Weights of a small sound classifier: 4.37M parameters, rnn lstm.
Rows from block 2, named by matrix and row number. Each number is 128 + 24 x the weight over its row's rms, rounded and kept within 0 to 255. All counts start at 0. Numbers have three digits each. After the name is the row's rms in percent of the matrix's.
# conv: width-3 conv, stride 2 (model.blocks.2.conv.weight, 128x128x3), inputs 66-87, a 3 kernel for each
conv.27 099:131104141158157152160139128117150148159128106132104102129129142155129156155162166115101122076103116136100091107106131119109112124128119149102128105122111092099129133123108122129145125103101128121112
conv.28 101:116117125122083133142127102141155142150130111137133121146133144130108108144147156064103100117111126122113099112097106166144128134150112117137122078095090116156161167119133143132152138109137137163139
conv.29 102:128117131117119096180119144149117095116097111143131137125131114128150136111137105162125116120175142130147146129138140132099089151107088151150150131159144147142131180133142124130127134131095147190177
conv.30 103:163163151095116103152118118172163153113128137128126126140116116138123133143127153159139132167141147097109104121154156120099159119100130148095103129142121125134136108056102141117139117125121107152138
conv.31 101:095114141157107135169179171084104101124098108148120129131159162140143125127144132142105132090096091135119129137150114128124153098103128119135108129132108130144117116112124113103093146127103156144166
conv.32 100:139132130122143123151138162106098100125122117112111141129110110185166158151121130139145160110097122144148135147140145099118104122115133093107113170166170171155161118096102104135093112105113116119105
conv.33 107:129170182137132151123099140117128114175176177133117120147149165194169151157139155133168180089112111125115094138144124098091090075086122127117144133138118099129137143147140134119107158138175112136093
conv.34 093:141175176140116137122111106096130161138122112122120106133102112161114130144141134140160132136129142143123148120128112177139158140122144149147093151097138127116136132146125112097133118129130151108142
conv.35 094:154154154146109088114128126133105120116102108106134113115116082084108106164161147128125099145155167154125128121102146089138141159168186113084086119099101147163155142124124152118173119143140116117121
conv.36 106:114068136128115111139152140117117136139119106118135115174132132130127103081103090144116123133116128123124144121111143127119133110139120206169156130119140128136132163147143117146115161131150150135139
conv.37 102:120064117165149150113124148140110118143137126114123104139150155121152126131149140160184125091116079130150125155141154127112115123113116107106142138123132128119111181168145136125119178138169132125142
conv.38 098:119127125110128128079116136110136105111121139109129110161112130092086125093067127137121137133158169154153134129093136111117102190126187112117131136128153093124127171180156147154115084102097101126119
conv.39 099:128161143121141123115112104116135120143133107141107124133143112158140156151145156126155117086068100161108131144147151132130162148117071129108116152100085120066088133108124163152113162168170098116140
conv.40 102:137149149146134139113121110103104124159140132167163195138120131156121130143114120124131120125166122163145152127121160142141116163144141129145109118122123115081118167167174168160136179133131119127095
conv.41 097:144145129097115094176170135112132102084088092130124142103146111105138098124087143113142135128114105152131131137113095121097107135151159167186188142157152156121134094129118112081099152147166098136124
conv.42 099:080090097108121125145178145120115137172182173196125130165149150135142134132133143121127104135103107134138097125137128155154147095120085149104131144142162126143164115044109103118120167160141179161130
conv.43 103:123153092128090104098096139127126147141085115123131115111114156096130143126117116107096123112124113111147104112087114149153111136103126153149097118120107138163141136134144131169148154123095150134119
conv.44 100:091084118136150130154128114109111106130133136154144160086094140128149139089100065106144098136131145084081062092096104124138105156145151165121150175112149133141145070099088110098121128085122170137163
conv.45 097:183145157101106115112130112115126126103131154136149155147125103123140125127079115100143111101150129090125084156162130102110140187200203166177140143126131123141146095106104098140151128103135120113083
conv.46 101:143162122127124153136181106114093098130137156126126130182155158099110068119104117140135146105102107178159154092132123103122099134160146133155157133133123151136128157150158112099122117116131148121143
conv.47 105:148135114106103124099102179119129147102120109093132143081135129122130158161147153128117134123072126120133125161108126150141109091121134128175133092084118150140115108122122171140133119151152114088099
conv.48 099:138152124087127068107156125135141146127099124133126139100115138128135129128135146156141146095129108123147117172145141133162174130132140169156170170135147135104134134118091128137146141127125119160117
conv.49 105:106099100114143137119113109167168146148148122103116104084131134132133117117130113163165156125124126142128136121128140144112097115129101149177151127134119144133158092116094117143143204210164114107098
conv.50 100:152152134155138166098113127165162145093129117109132121145116146105097081126118100135160140076094126129154159120098128119088098139169144144115139138157133115097137108140126138124120094092101136142149
conv.51 092:104101117110139110121128160134131159136126135148159104138120150110132128108157156088124122108077096108117125111136128074145129116105111114131115097100149119167110095125107134146118086128118112119119
conv.52 101:146129109111117182158134126065136132108119105201148188114144134106124116104103141176191207157140142149152158104126135129127106140156161108155103134121129133173141172157188131130135115125114105140143
conv.53 098:112113107080154146132130124137156130122123120167131134124149134106127089140115117098135126109091121114121160098126109149153144117093150120147119133113135132089091105100121077083130112131132129174162
conv.54 105:147191177103103117128136130094127102122135119125100112151146167105096096129120113141135096110108106165129143147132139126101132164113165103121152099117146108102125148136146124140143090111104112099113
conv.55 095:164182179144133116116103118141149160076081073098117134109165136102114127141133140166131145112136169115140123146135133087068089110113101109138134120114102094116104097158131084115068131100127135122131
conv.56 104:069145106115133121127128151115118131142154128130128139137152163144146166105131114115123120118111134110123138147147133113124124129115120113153120128143140122129127104131129139100134134115140170174178
conv.57 103:078116112110139119160141128113140140150131152111135108132144122141126109105135132116108141127119087090120093086101102171122117126106099127159148099131090069115096106094104120100106144147121104123117
conv.58 095:143130118111102098136154129150190163123126108129126108141138110145140120176145120121104133141144137092081108147136146105120073112139098122127156134143119106127110129133173169163164148119148101107108
conv.59 097:150164137112119122135172179108108133144094146137138115153120135186155170142136137137095133087087109098120114121155130144125092130124130150171170169209201106116125102080106123111128077105120136126089
conv.60 097:148121122139118142112119118180167131137150162099094098131126103160154142122119114150138133134114154120092107133121146158104180117097094093169147118136139145160144143132104126112106153153163090137128
conv.61 104:158146102096090075137147132186168152111125139125122131112144128114130115120141153160147115115097119138171161135107110134128136141146156111100124117124119147138138131160151115144160138124155081114138
conv.62 100:129141154096102113126120134146126146109111116178190160121139111113120127127124141145109134176114162136141108072093104141173139135069105152144112130095135105128126124136157112116095122118130168159146
conv.63 102:115086077097083103161144109141126140099130145138127091220136118171143131082139141086111117129102129095115143117119117116151134128100104128127088133121081151156156145142093140153110123118113173105108
conv.64 105:172149137154157179131135113132157125126125131105091124176140141101128129119061096134142149134110133100094136123119119064099080120182184116119127121106115091060071119132118103108119166122144165128122
conv.65 101:134127112145133139103096088107091075142142160081105117111135156148141150119116077096109117119145118113125125133147140128109142167150145114125135161148167127114113131119129132128114154124139087076128
conv.66 104:116119134111109117118139127140121106168158152104130106140131144140139137139142131177168188118096132199163159136097130164158136125111104107095115177154154157164181131146139123136141119100121110119108
conv.67 100:135148134094116121099127126163137110130125139082083092112111093127146149117124170127110089092106098092105118142166168099069127122110124141149130187157136086096118123136133149120113144168160093080068
conv.68 101:131119128123134136090106099132129088206218174124132134157173177126124138115112101145118128164120140164151148105123110156130103137105085107117117134112129144146164168175119158121125123130122171178179
conv.69 100:047122075126147123118125161165107125144152156167166148101134141167151167152170196141113160135129132096141129093131094147164150083084046143121110118095127151142148152123119161146111130107100082142133
conv.70 097:105178114081101097138152159097141110110101156132128162148138157104133119103147125119114103089107144141145133141144132141144157133171166126163130097113098147111115124168161092131124114149160142122129
conv.71 100:165155149130096137106144098148142127130123122135133112131119134139157170128099112148152141094105081130097097153164155093119068124110128131133106158141114095107090122089148103141122132134112117096081
conv.72 104:117142159103116093127101108132148155163147151119108126102104130156146159108118108114119107129139130144131139174161176133133161112087109098129111112115132151141144109124130154191138166128125127141144
conv.73 098:141106130160118135110124144126140154143126096135192169123109097159136134150172145152164145162159150154163157171138117106101100119141119121123090148139116147148162148132125143153139157117125126122125
conv.74 100:129144151072125126091121091159090098110127128186180148118127138134125134134142167115102079126108131110098102109137134099080108079099052133136139150142141098083100120135130107121128157148142132128130
conv.75 096:134143112142124122140117133114105123107099120089100104159152131154145122140152178096125094118114124127130170099163123109150123122141099162146119184193161162138136135098083117110132151136119112086097
conv.76 100:121132150123123111145130107110142085094121117087075094130123151135130133146122116165133141124117122102141133138147156099086088166153156093093121132149143120114102136091085172145167129174166077125129
conv.77 096:116105105107121113145160153122132146130134140142121132180152151144138146116137134123111118146135128136131141118119121080097110144121162093129124140126124106101158183154126127101140101112120165137105
conv.78 101:129123100170101128151163125126125121114143110083111069133117116131127090114081117142135093151167143148148153123127123164148129136157156142136132094109108129138132128149152144142125148148180142110114
conv.79 099:124118107083118130162164130107121123099120129104153127156134091143124135129127118113125113129117126147151143167156125149142165115109104150110148114108113123158136138157139077115126116146128149192154
conv.80 096:147157151123142106156149154153145162112145138070098084088140137163156148124131125116109119130136085154125095171185150133113135133121147160148150152094119099090121140141088126134101148143137113095120
conv.81 104:113146120127126155134127151142146163112148154102122116109116123106086119134140152068124126089097071145109135122145154108099095102136120131120132107074104109132120136085139133099127112111117131103109
conv.82 102:164113145153113135163138153154149139098121139112103060099104106136111123141145127117125131097066092101111102110101119150123109133146125105113127109161127132099133127153140136152142077089078102134122
conv.83 105:175169140129117128131113122189182169149174166139126153137128157148125122104122118124102076085086102059097134155125144120160129125116124132107109109104102116084122151106093123126127133097118118149121
conv.84 100:118129097082109108125123133142120129123125100121129144077144094130123172081097129082121100115127124091107139087137129179195153090116116121152168108124139113154124164134127143154161140098124126166160
conv.85 099:140157117114159099117141165101101119102129120141143172124103158124175146101141143159157142110119148106135121117112140103089101090138145086138151142125145108085090077130128112126176130130127122105103
conv.86 101:174176159118105084128143169119137125108121149132115113146139139157125168132153158101116098130113122131100081109128120102125113143139105133146146124135164095035080140136138104109106159179177091133108
conv.87 103:144138161127154166124103116146133160123145136099091088148108139109145123149128152166199166089098087147153166154132164110101136128132137099118082098103121136154137113067076132148111141150138139150138
conv.88 102:121122121096103109163165142148147210126127121111167122155136117129171140122103135181137125128161145121157113100140121116117110118112115085091076138138116163173181110086109167131132091139096104096136
conv.89 099:119120133161132139131128150131129123070128099165144152129152179136154133112099112098091114124082092105120090128100079128121120139085088149122159167162150123104128123093077126139179107055097119142152
conv.90 105:117099109132166127115147132115133117131128130138163142124112110116134161097160136135161194149132142113132140133121125115110126111105139099115087101103076157144181107109110124103106149133142158158121
conv.91 100:126132089117113139093098109151134101107125102165174161124117096112118144118129140101107137155149145130149141102128135079144148154135128094114109097127117152119125147155135070091114165160150101095119
conv.92 099:111155124129104065135123154097076090108097112126086098155156172105121133120120129121119143154128121144140150118128149118110119136128120155174122148096138125123160161168171132163125088088126131145107
conv.93 095:116150092094175119204159139139175136167165142132127125184152135145159091151101092140143112114137113103094117131120114139104135133113098155128116125120141107133081147155140135124124142132160107136095
conv.94 100:124146132191173174142110119166123145128128135149122101103099087113111101167118136124152151148121113135130115135154162137119124136116100123161163121142103137089129140110088066071081119134122127153151
conv.95 100:164142166116118156158093111133179115090078106123156100133113131138111094096161134153158152117126113152113137132151169113111129104124116138107108076129127115088123122111125137096148130146141180117172
conv.96 099:139134151132099121093087094109124141176163147144137133189153132155149138102122114094106094189140154145110147119137116094111118121120129127130122097101104152159140154170110135118143119139113122133111
conv.97 097:088107123126136143167151166109093115113114079135118162115126151089142149104133141129132145132131126112104100084111099171129152055107106121133108085108130121090115133146109099112142121084140105104124
conv.98 102:124160105140111134108117130097086129148140145050101115130133133129128120139157157142089141165121144171139149143105102142116117131099156112186109139091137147128122170157191114149165129138144100119098
conv.99 096:079076082090069086103117090085123111173146134140147150101128126148137118149152122105088054139140163136124113115124121154131156158163135149139110157152147127173108105150135122138088173154117105100105
conv.100 099:164147132137091083094109127175157142161146133140093091119116127131162128142134137139167121142143150169185185138138136164109130093072101142126109083111095158143128152140112128136140092123100115128120
conv.101 096:125131134153133123135142097157140172108095104109115154145103076121108114096124109098115131080090100109089052158131113130139120111133146146136138117138146080102108127128126126127118126140107070138121
conv.102 099:151151157118123118128156130112146138102069106172161148127097124144106136123159108105113123176140149159112135112133117124114136155123142147154134146147138135140123114116088094093107160117122132141152
conv.103 098:183164159167174168102093148151157141164140147110145123152132132117159136118131134135175186107112091168182146097087092149125136152134133133142133087085070137131099148158178144150163101104073108125141
conv.104 104:072119116065095129115118144129121115137143140178161148109104101106103129112110119176117148148104115127151134147162166122111124129142112101132094115116130126136133139133118135151171161112105099138111
conv.105 099:160125140156145116143106147120111138119124111119095107118080103162175148178167185111132117105124083087097112161163159105100090151096104128119129148160184093091118114088112148122140140148155131147125
conv.106 103:096126099139134148079064126150141131139159118177149141110146146127128146093131115146135145118134151121111126111098111140108125117095095065069099097123129111107142126132123117088126132161125148102167
conv.107 095:156162119143123150160142155099100120114112092112110096152106096137154101099129087136153128165156143136134135089125141123102103185193181126137101132163120144145140156140148125137136144122148118119127
conv.108 099:081121099192190168134142119142140148115102154129119125169136111121120119107134098170157179118111129117083099103134108150122093152104095164128136165133143099115125132137144079134109131133146142132117
conv.109 099:144160127161129130121158115158144107097114087112085088134153114121107112118105126171192151137135108151154151139161156101076079172166133120119119128121158128157150122135102112109095122130124142092116
conv.110 101:128100159109113136147140116112139109127154144155147127149134089128166129117138123137132103095073119107125112125131161124152153172141154161150139123109127099122141151139138144109137153141146082107113
conv.111 100:174192175119126131078105137103130109137085094098117114121167175136128117091130083125128118117102074157149117141150085098106073104127157123147138107126140085099098139133185113155137133151156125135119
conv.112 102:167140168136118113189174142143121112140117134138153137139145112123130130156168142110141133124158159117119132113144162148119139127130132122089088127152127168181161148134123154142115114108119125129170
conv.113 092:116149176103136124124072085130128084132151148113120131105106134156124122095110141112119113162193153131122116119156128116109139128125130087110124140125159147159110145117101103108120120125159139120118
conv.114 106:166140155107130096125124131161163194061105107117092106115118119117096150112097078145112158118124107102133127095110164137125119109095087095125143100101143135132124114122146156120112073115094146117139
conv.115 104:121166143132136156129141164144137113104129123091116135070104165105136124112136132092095138121142124108138100133142124147133102101136152133168127115122145119118119106117105118085122125109134097120130
conv.116 098:138117157113082071045116092142140126129132137152161143109117111133110094144119156111101119135126150149177167089102076146168106146157139137134123128076118128131116136147149115105142140143132128114135
conv.117 098:140108166139108135114142123090109135132135116069089069085087079136178155110130133142136144116105127099112152187184160142162135149138142126115123133157170136148130117135120147122113122144124079070100
conv.118 091:132123113144148130077122120105157114083114102115138116114113093155125144150145140140109110136117132143145150136157153145117122133139127123136135148112148130092113120104146125112125128114170095114096