Weights of a small sound classifier.
Model: 4.37M parameters, log mel input, arch crnn, depths [1, 1, 2, 1], rnn lstm.
Training: 2800 steps, batches of 64.
Data: trained on single notes of musical instruments (NSynth), 184686 training examples.
Rows from block 2 of a small sound classifier, named by matrix and row number. Each number is 200 + 20 x the weight over its row's rms, rounded and kept within 0 to 999. All counts start at 0.
After each channel's rows are labels from the 100 clips, of 14976, where the channel reaches its highest value: "responds to" is what is common among them. Only what is clearly more common there than usual is listed. The data: single notes of musical instruments (NSynth).
# conv: width-3 conv, stride 2 (model.blocks.2.conv.weight, 128x128x3, each kernel summed), inputs 0-127

conv.72,200,210,222,199,216,201,183,212,196,209,175,199,198,246,203,215,220,216,216,164,198,189,190,223,212,219,193,248,187,182,177,173,224,233,233,206,181,214,152,209,182,185,191,196,190,188,158,183,193,186,166,223,203,177,181,213,167,199,218,220,233,197,219,226,237,220,212,176,184,217,226,190,184,226,183,185,204,210,243,215,174,184,191,217,193,234,212,209,197,191,234,215,190,206,190,198,225,209,188,232,213,192,189,209,191,190,184,175,206,233,216,199,228,174,219,229,179,194,213,186,195,223,221,217,195,223,193,161
responds to: electronic; octave 4; organ; note: G#4

conv.29,184,223,232,224,204,192,206,222,188,237,168,194,202,218,201,178,193,206,202,193,199,204,175,221,236,231,209,180,213,201,183,189,191,163,234,236,184,211,191,225,203,196,218,185,182,223,178,188,204,222,171,196,164,150,203,209,199,219,204,220,233,222,186,233,178,202,197,180,223,191,177,211,195,211,188,207,220,215,209,175,185,226,219,214,227,199,191,250,236,197,207,179,175,212,205,186,199,211,168,193,203,186,170,229,244,215,192,180,215,236,169,199,209,209,181,218,206,226,185,182,200,208,172,224,202,211,227,178
responds to: electronic; pitch class B; pitch class E

conv.55,204,176,212,148,203,208,206,226,181,187,216,208,185,156,194,206,176,170,214,207,194,205,198,185,188,216,192,170,234,236,211,213,182,200,196,214,200,199,190,199,215,198,173,191,195,198,227,187,192,174,212,213,205,227,193,186,205,155,222,180,187,224,216,187,213,208,249,203,184,223,147,188,209,186,211,220,211,197,211,152,179,199,183,176,201,160,191,201,182,214,203,223,190,173,197,183,214,214,191,207,221,226,245,179,192,190,171,222,179,210,230,204,192,171,205,182,228,180,172,176,189,228,205,211,205,168,216,233
responds to: octave 5; pitch class G; note: G5

conv.74,181,227,205,209,202,258,190,208,203,186,182,218,204,216,215,171,189,174,215,174,216,195,207,210,193,237,218,214,204,181,206,185,209,160,188,213,209,183,218,214,184,176,208,176,210,174,213,206,206,218,201,222,232,200,207,173,172,180,185,219,209,215,210,206,189,210,214,179,173,187,194,244,200,203,220,170,194,175,199,168,148,208,217,165,200,191,221,202,210,213,194,145,195,199,187,217,172,193,198,186,243,219,193,202,201,174,195,179,152,213,188,240,196,202,196,169,195,241,176,177,182,201,177,189,184,189,195,180
responds to: octave 7; pitch class C; note: C7; pitch class: B

conv.93,167,202,229,205,226,215,230,213,222,203,196,203,193,205,179,195,199,216,192,195,157,232,173,239,254,206,221,209,205,187,171,179,217,189,213,214,205,182,187,212,238,203,220,162,210,217,197,224,193,228,229,215,214,188,205,197,205,195,183,241,253,223,235,209,237,215,190,201,245,225,234,200,233,204,185,204,192,174,193,198,185,206,201,176,222,200,219,183,219,218,189,212,206,248,226,221,193,199,210,163,199,224,204,236,192,217,184,225,208,204,209,207,190,202,199,207,203,223,191,199,229,186,187,205,215,206,187,206
responds to: electronic; organ; octave 1; octave 2

conv.14,234,263,219,207,199,214,201,193,182,176,195,214,213,197,226,172,208,181,175,228,182,156,178,209,180,188,221,195,211,187,176,212,189,172,221,211,200,210,198,209,215,230,191,218,186,185,180,212,208,214,224,180,184,205,172,176,182,166,163,216,195,167,188,200,185,187,159,207,205,182,195,218,196,221,163,183,168,173,217,231,184,238,200,203,215,175,223,221,190,172,209,185,188,211,225,163,187,186,202,176,197,215,190,223,233,213,191,217,224,185,192,205,210,227,201,186,194,225,214,190,219,214,197,231,173,198,192,234
responds to: octave 5; pitch class C; note: C5; note: C#5

conv.25,189,208,178,190,222,258,211,185,197,169,233,185,179,177,205,148,207,171,217,195,199,181,196,203,214,174,217,203,202,179,189,195,191,184,200,204,208,174,198,230,204,217,231,204,183,180,202,230,239,212,217,156,230,199,199,192,192,173,179,191,201,220,212,184,188,212,192,197,228,195,197,183,215,192,230,198,186,213,150,221,158,187,188,185,222,196,180,171,155,205,200,192,182,204,216,162,215,196,214,181,213,188,216,203,195,161,218,223,197,225,183,229,175,170,189,187,203,201,235,207,214,174,207,176,213,208,180,183
responds to: octave 5; pitch class D#; note: D#5; note: G#3

conv.24,206,180,199,196,211,185,213,208,169,198,180,200,182,201,194,163,200,208,175,198,206,209,170,200,202,217,170,191,173,223,177,210,233,199,188,210,207,250,197,210,205,223,183,184,190,189,158,203,206,247,210,184,175,186,180,219,225,202,204,192,206,188,187,239,201,241,204,199,200,153,171,218,198,190,196,189,200,214,217,210,225,238,214,184,204,190,240,236,195,173,215,198,187,204,158,198,200,183,211,189,170,178,209,195,236,235,191,203,237,185,186,172,226,209,169,185,216,192,233,210,190,169,210,184,218,205,240,193
responds to: octave 4; pitch class B; note: B4; octave 6

conv.51,206,192,210,182,247,205,229,207,212,170,191,197,179,238,211,187,198,231,211,182,206,196,197,215,251,178,237,206,221,177,221,214,195,185,215,233,222,196,208,219,205,251,221,222,193,166,219,205,217,255,222,206,242,205,216,163,227,230,189,211,244,190,189,210,186,224,177,191,209,215,205,210,209,195,214,182,163,187,197,187,181,191,186,204,179,206,181,187,193,223,227,190,202,241,172,191,198,200,188,152,186,179,186,197,206,227,182,202,198,174,165,212,214,189,200,210,192,199,201,204,201,210,212,213,190,208,192,201
responds to: electronic; organ; octave 2

conv.119,168,169,149,191,214,208,193,220,170,204,208,171,179,219,203,217,183,184,217,196,210,160,204,200,204,195,204,217,220,222,170,195,180,199,224,186,207,169,185,209,178,232,179,201,194,183,227,187,216,207,207,169,192,209,241,179,204,211,198,184,201,167,226,186,209,216,161,183,208,185,233,203,180,200,234,193,209,217,178,198,171,164,192,217,178,189,183,181,204,191,202,201,231,219,162,233,193,158,214,225,206,176,210,166,202,166,219,191,216,220,201,197,193,169,201,184,195,179,210,212,196,198,247,196,212,225,201,166
responds to: octave 4; pitch class C#; note: C#4; note: G#5

conv.95,200,209,185,190,182,200,181,213,201,181,212,231,191,203,202,190,175,202,222,211,220,239,215,176,214,221,186,160,263,203,187,186,179,211,236,228,214,196,180,203,200,194,221,173,174,249,255,191,177,221,203,184,189,209,207,198,189,187,190,200,187,218,184,193,227,216,230,202,192,215,162,198,198,186,203,228,190,206,224,189,186,189,182,180,191,199,211,229,159,226,182,230,182,196,202,217,180,203,177,213,220,232,203,223,156,177,197,176,199,226,236,201,178,209,209,209,211,177,167,172,187,182,187,192,194,211,194,209
responds to: octave 5; pitch class G; note: G5; keyboard

conv.99,182,177,228,207,177,193,200,167,187,190,189,201,164,230,195,181,212,188,187,193,187,191,180,195,226,217,201,246,170,192,202,199,212,215,213,180,187,213,208,203,172,223,200,211,216,192,174,197,241,190,182,224,187,197,175,200,203,224,200,233,210,185,199,204,196,210,150,153,175,178,224,218,190,207,214,153,220,196,192,220,225,205,224,208,202,188,221,175,180,224,188,204,235,201,189,197,188,195,227,211,225,185,199,155,210,165,188,236,253,205,216,199,196,220,192,200,217,188,204,228,207,182,213,212,151,186,202,217
responds to: octave 4; pitch class C#; note: C#4; note: D4

conv.5,183,210,222,211,201,171,169,179,172,249,214,161,216,176,189,234,224,214,182,192,164,225,192,165,203,192,186,236,182,185,183,193,218,191,249,176,175,213,213,194,204,203,178,219,231,218,182,188,227,169,170,206,215,210,208,242,214,211,226,211,178,198,211,213,239,198,216,184,168,195,229,209,201,210,187,175,234,219,201,198,206,199,201,200,230,177,215,185,221,196,214,205,226,170,192,201,204,212,231,228,221,233,192,171,196,187,172,205,179,184,209,214,207,218,193,189,200,197,204,203,185,181,233,183,221,186,191,200
responds to: octave 4; pitch class D#; note: D#4

conv.121,150,182,212,200,203,192,204,252,173,209,181,177,182,179,190,181,195,214,186,210,209,200,172,236,194,189,162,223,193,170,197,193,196,185,216,215,221,184,163,202,204,193,183,225,187,201,174,180,199,217,205,175,186,179,201,207,188,244,182,213,212,229,176,205,193,200,189,193,211,149,192,216,201,182,227,189,183,200,214,208,187,191,186,187,202,211,163,219,219,199,192,150,168,194,183,231,171,162,176,177,195,193,228,196,194,180,221,189,201,183,211,216,191,172,180,214,190,198,167,175,183,219,206,173,189,189,175,159
responds to: electronic; pitch class B; organ

conv.107,226,190,229,191,212,200,198,189,227,217,203,184,210,204,257,232,194,195,203,201,224,202,234,216,200,157,215,201,194,219,227,220,194,205,190,194,194,181,217,211,196,195,201,230,222,200,193,202,175,210,182,229,182,203,221,197,219,199,198,180,202,173,202,200,177,209,218,211,224,178,178,178,190,203,177,211,226,207,190,181,258,193,210,215,220,204,210,193,183,149,167,191,209,235,215,157,203,219,232,206,169,202,205,179,202,208,186,197,187,204,233,230,215,223,194,168,238,176,167,198,186,225,181,249,189,204,224,185
responds to: octave 7; pitch class F; note: F7; pitch class E

conv.42,196,182,202,186,229,186,204,214,200,241,201,222,199,196,199,230,230,207,191,168,209,185,198,244,231,165,183,258,199,213,182,196,204,174,209,189,227,201,188,202,183,176,200,208,240,194,165,219,212,229,199,215,205,193,203,222,188,215,197,224,216,154,238,218,219,207,160,190,229,196,249,223,227,209,208,189,187,195,202,225,171,200,222,217,161,185,229,229,223,203,206,164,211,214,202,219,197,198,228,201,221,200,207,208,203,222,197,179,208,201,169,184,184,222,186,215,216,210,209,216,175,175,201,213,186,212,204,221
responds to: octave 4; pitch class F; note: F4; pitch class: F#

conv.61,228,186,214,196,223,202,230,236,198,237,228,188,220,210,192,178,202,210,168,172,158,190,216,202,208,192,258,209,183,184,167,200,190,215,226,207,224,223,214,199,185,202,223,221,211,219,188,222,229,202,205,185,205,187,239,216,234,206,203,205,215,179,218,210,183,204,207,159,211,241,197,198,200,192,210,213,182,229,189,205,220,184,192,213,220,212,211,183,219,212,232,211,203,205,226,213,219,187,226,226,206,194,165,188,197,185,157,185,225,231,163,192,218,207,227,194,191,201,234,215,234,214,223,226,205,217,225,215
responds to: octave 6; pitch class G#; note: G#6

conv.37,202,193,185,201,204,211,224,180,199,195,235,209,239,190,182,190,177,187,190,210,201,204,220,198,171,197,204,195,215,171,188,197,155,195,177,201,199,172,208,237,201,184,226,214,232,186,197,208,204,199,226,195,213,212,197,210,202,201,188,212,172,204,227,194,199,160,172,227,200,195,208,186,220,205,212,229,167,207,222,190,189,190,203,191,237,198,234,205,233,174,229,208,144,195,207,183,156,211,188,220,211,212,182,249,177,184,215,192,158,221,157,180,226,227,182,178,189,246,211,203,186,210,209,196,229,189,194,209
responds to: octave 4; pitch class A; note: A4; pitch class: D#

conv.76,206,150,177,202,200,228,218,174,226,195,204,213,226,204,208,181,177,193,194,215,230,212,247,175,183,180,202,171,192,199,192,197,191,191,187,187,204,194,236,205,208,192,211,175,197,171,216,197,190,211,212,191,194,185,181,185,227,193,193,205,213,161,224,217,187,188,207,190,199,183,181,155,207,205,200,220,192,197,220,160,232,173,214,183,175,236,230,181,178,216,196,188,169,203,200,182,179,223,171,184,198,160,154,208,199,173,196,170,176,195,220,164,211,195,199,173,187,222,186,194,220,194,159,219,242,201,198,185
responds to: octave 6; pitch class D#; note: D#6; octave 7

conv.98,195,175,223,197,220,177,223,187,235,188,196,181,205,237,167,211,156,210,200,187,178,201,206,178,177,205,218,195,218,214,171,204,210,171,229,212,201,179,202,217,184,206,194,147,177,202,227,183,197,180,195,206,186,182,179,174,174,169,228,191,204,208,213,152,192,185,202,200,189,172,219,154,205,197,227,195,218,229,187,196,201,209,193,205,252,217,211,174,170,211,210,219,202,209,205,190,209,224,227,206,205,170,203,202,180,173,182,212,196,253,207,201,177,188,183,205,235,207,210,202,187,217,202,230,206,171,229,179
responds to: octave 7

conv.52,193,217,228,223,238,172,192,248,254,179,200,215,226,231,209,196,183,196,204,193,227,185,184,220,200,218,212,193,206,191,201,208,204,207,186,204,215,201,216,211,207,199,218,191,185,198,209,184,199,227,160,185,206,182,190,203,192,209,185,215,237,189,154,197,199,228,200,209,212,182,182,253,203,187,188,266,219,226,193,192,225,194,200,222,246,204,189,201,194,185,207,217,168,221,211,206,186,192,190,216,206,171,205,223,198,185,224,184,179,224,213,188,223,192,234,197,220,174,209,178,233,223,183,233,201,229,190,212
responds to: octave 6; pitch class D#; octave 7; note: D#6

conv.39,216,174,161,219,201,255,176,185,178,176,215,228,184,188,199,176,220,213,202,200,237,191,251,211,177,163,196,197,175,183,192,222,170,237,169,168,208,221,205,205,183,191,194,211,202,180,204,203,206,205,185,187,245,194,201,204,172,193,198,221,189,191,168,192,204,193,217,200,181,195,199,196,201,225,224,205,153,205,221,214,183,189,183,160,193,216,241,189,188,184,167,202,215,189,181,201,210,189,198,211,182,180,217,166,185,188,210,215,171,208,202,207,170,222,194,179,213,188,168,232,187,175,222,168,186,210,190,206
responds to: octave 5; pitch class D; note: D5; pitch class D#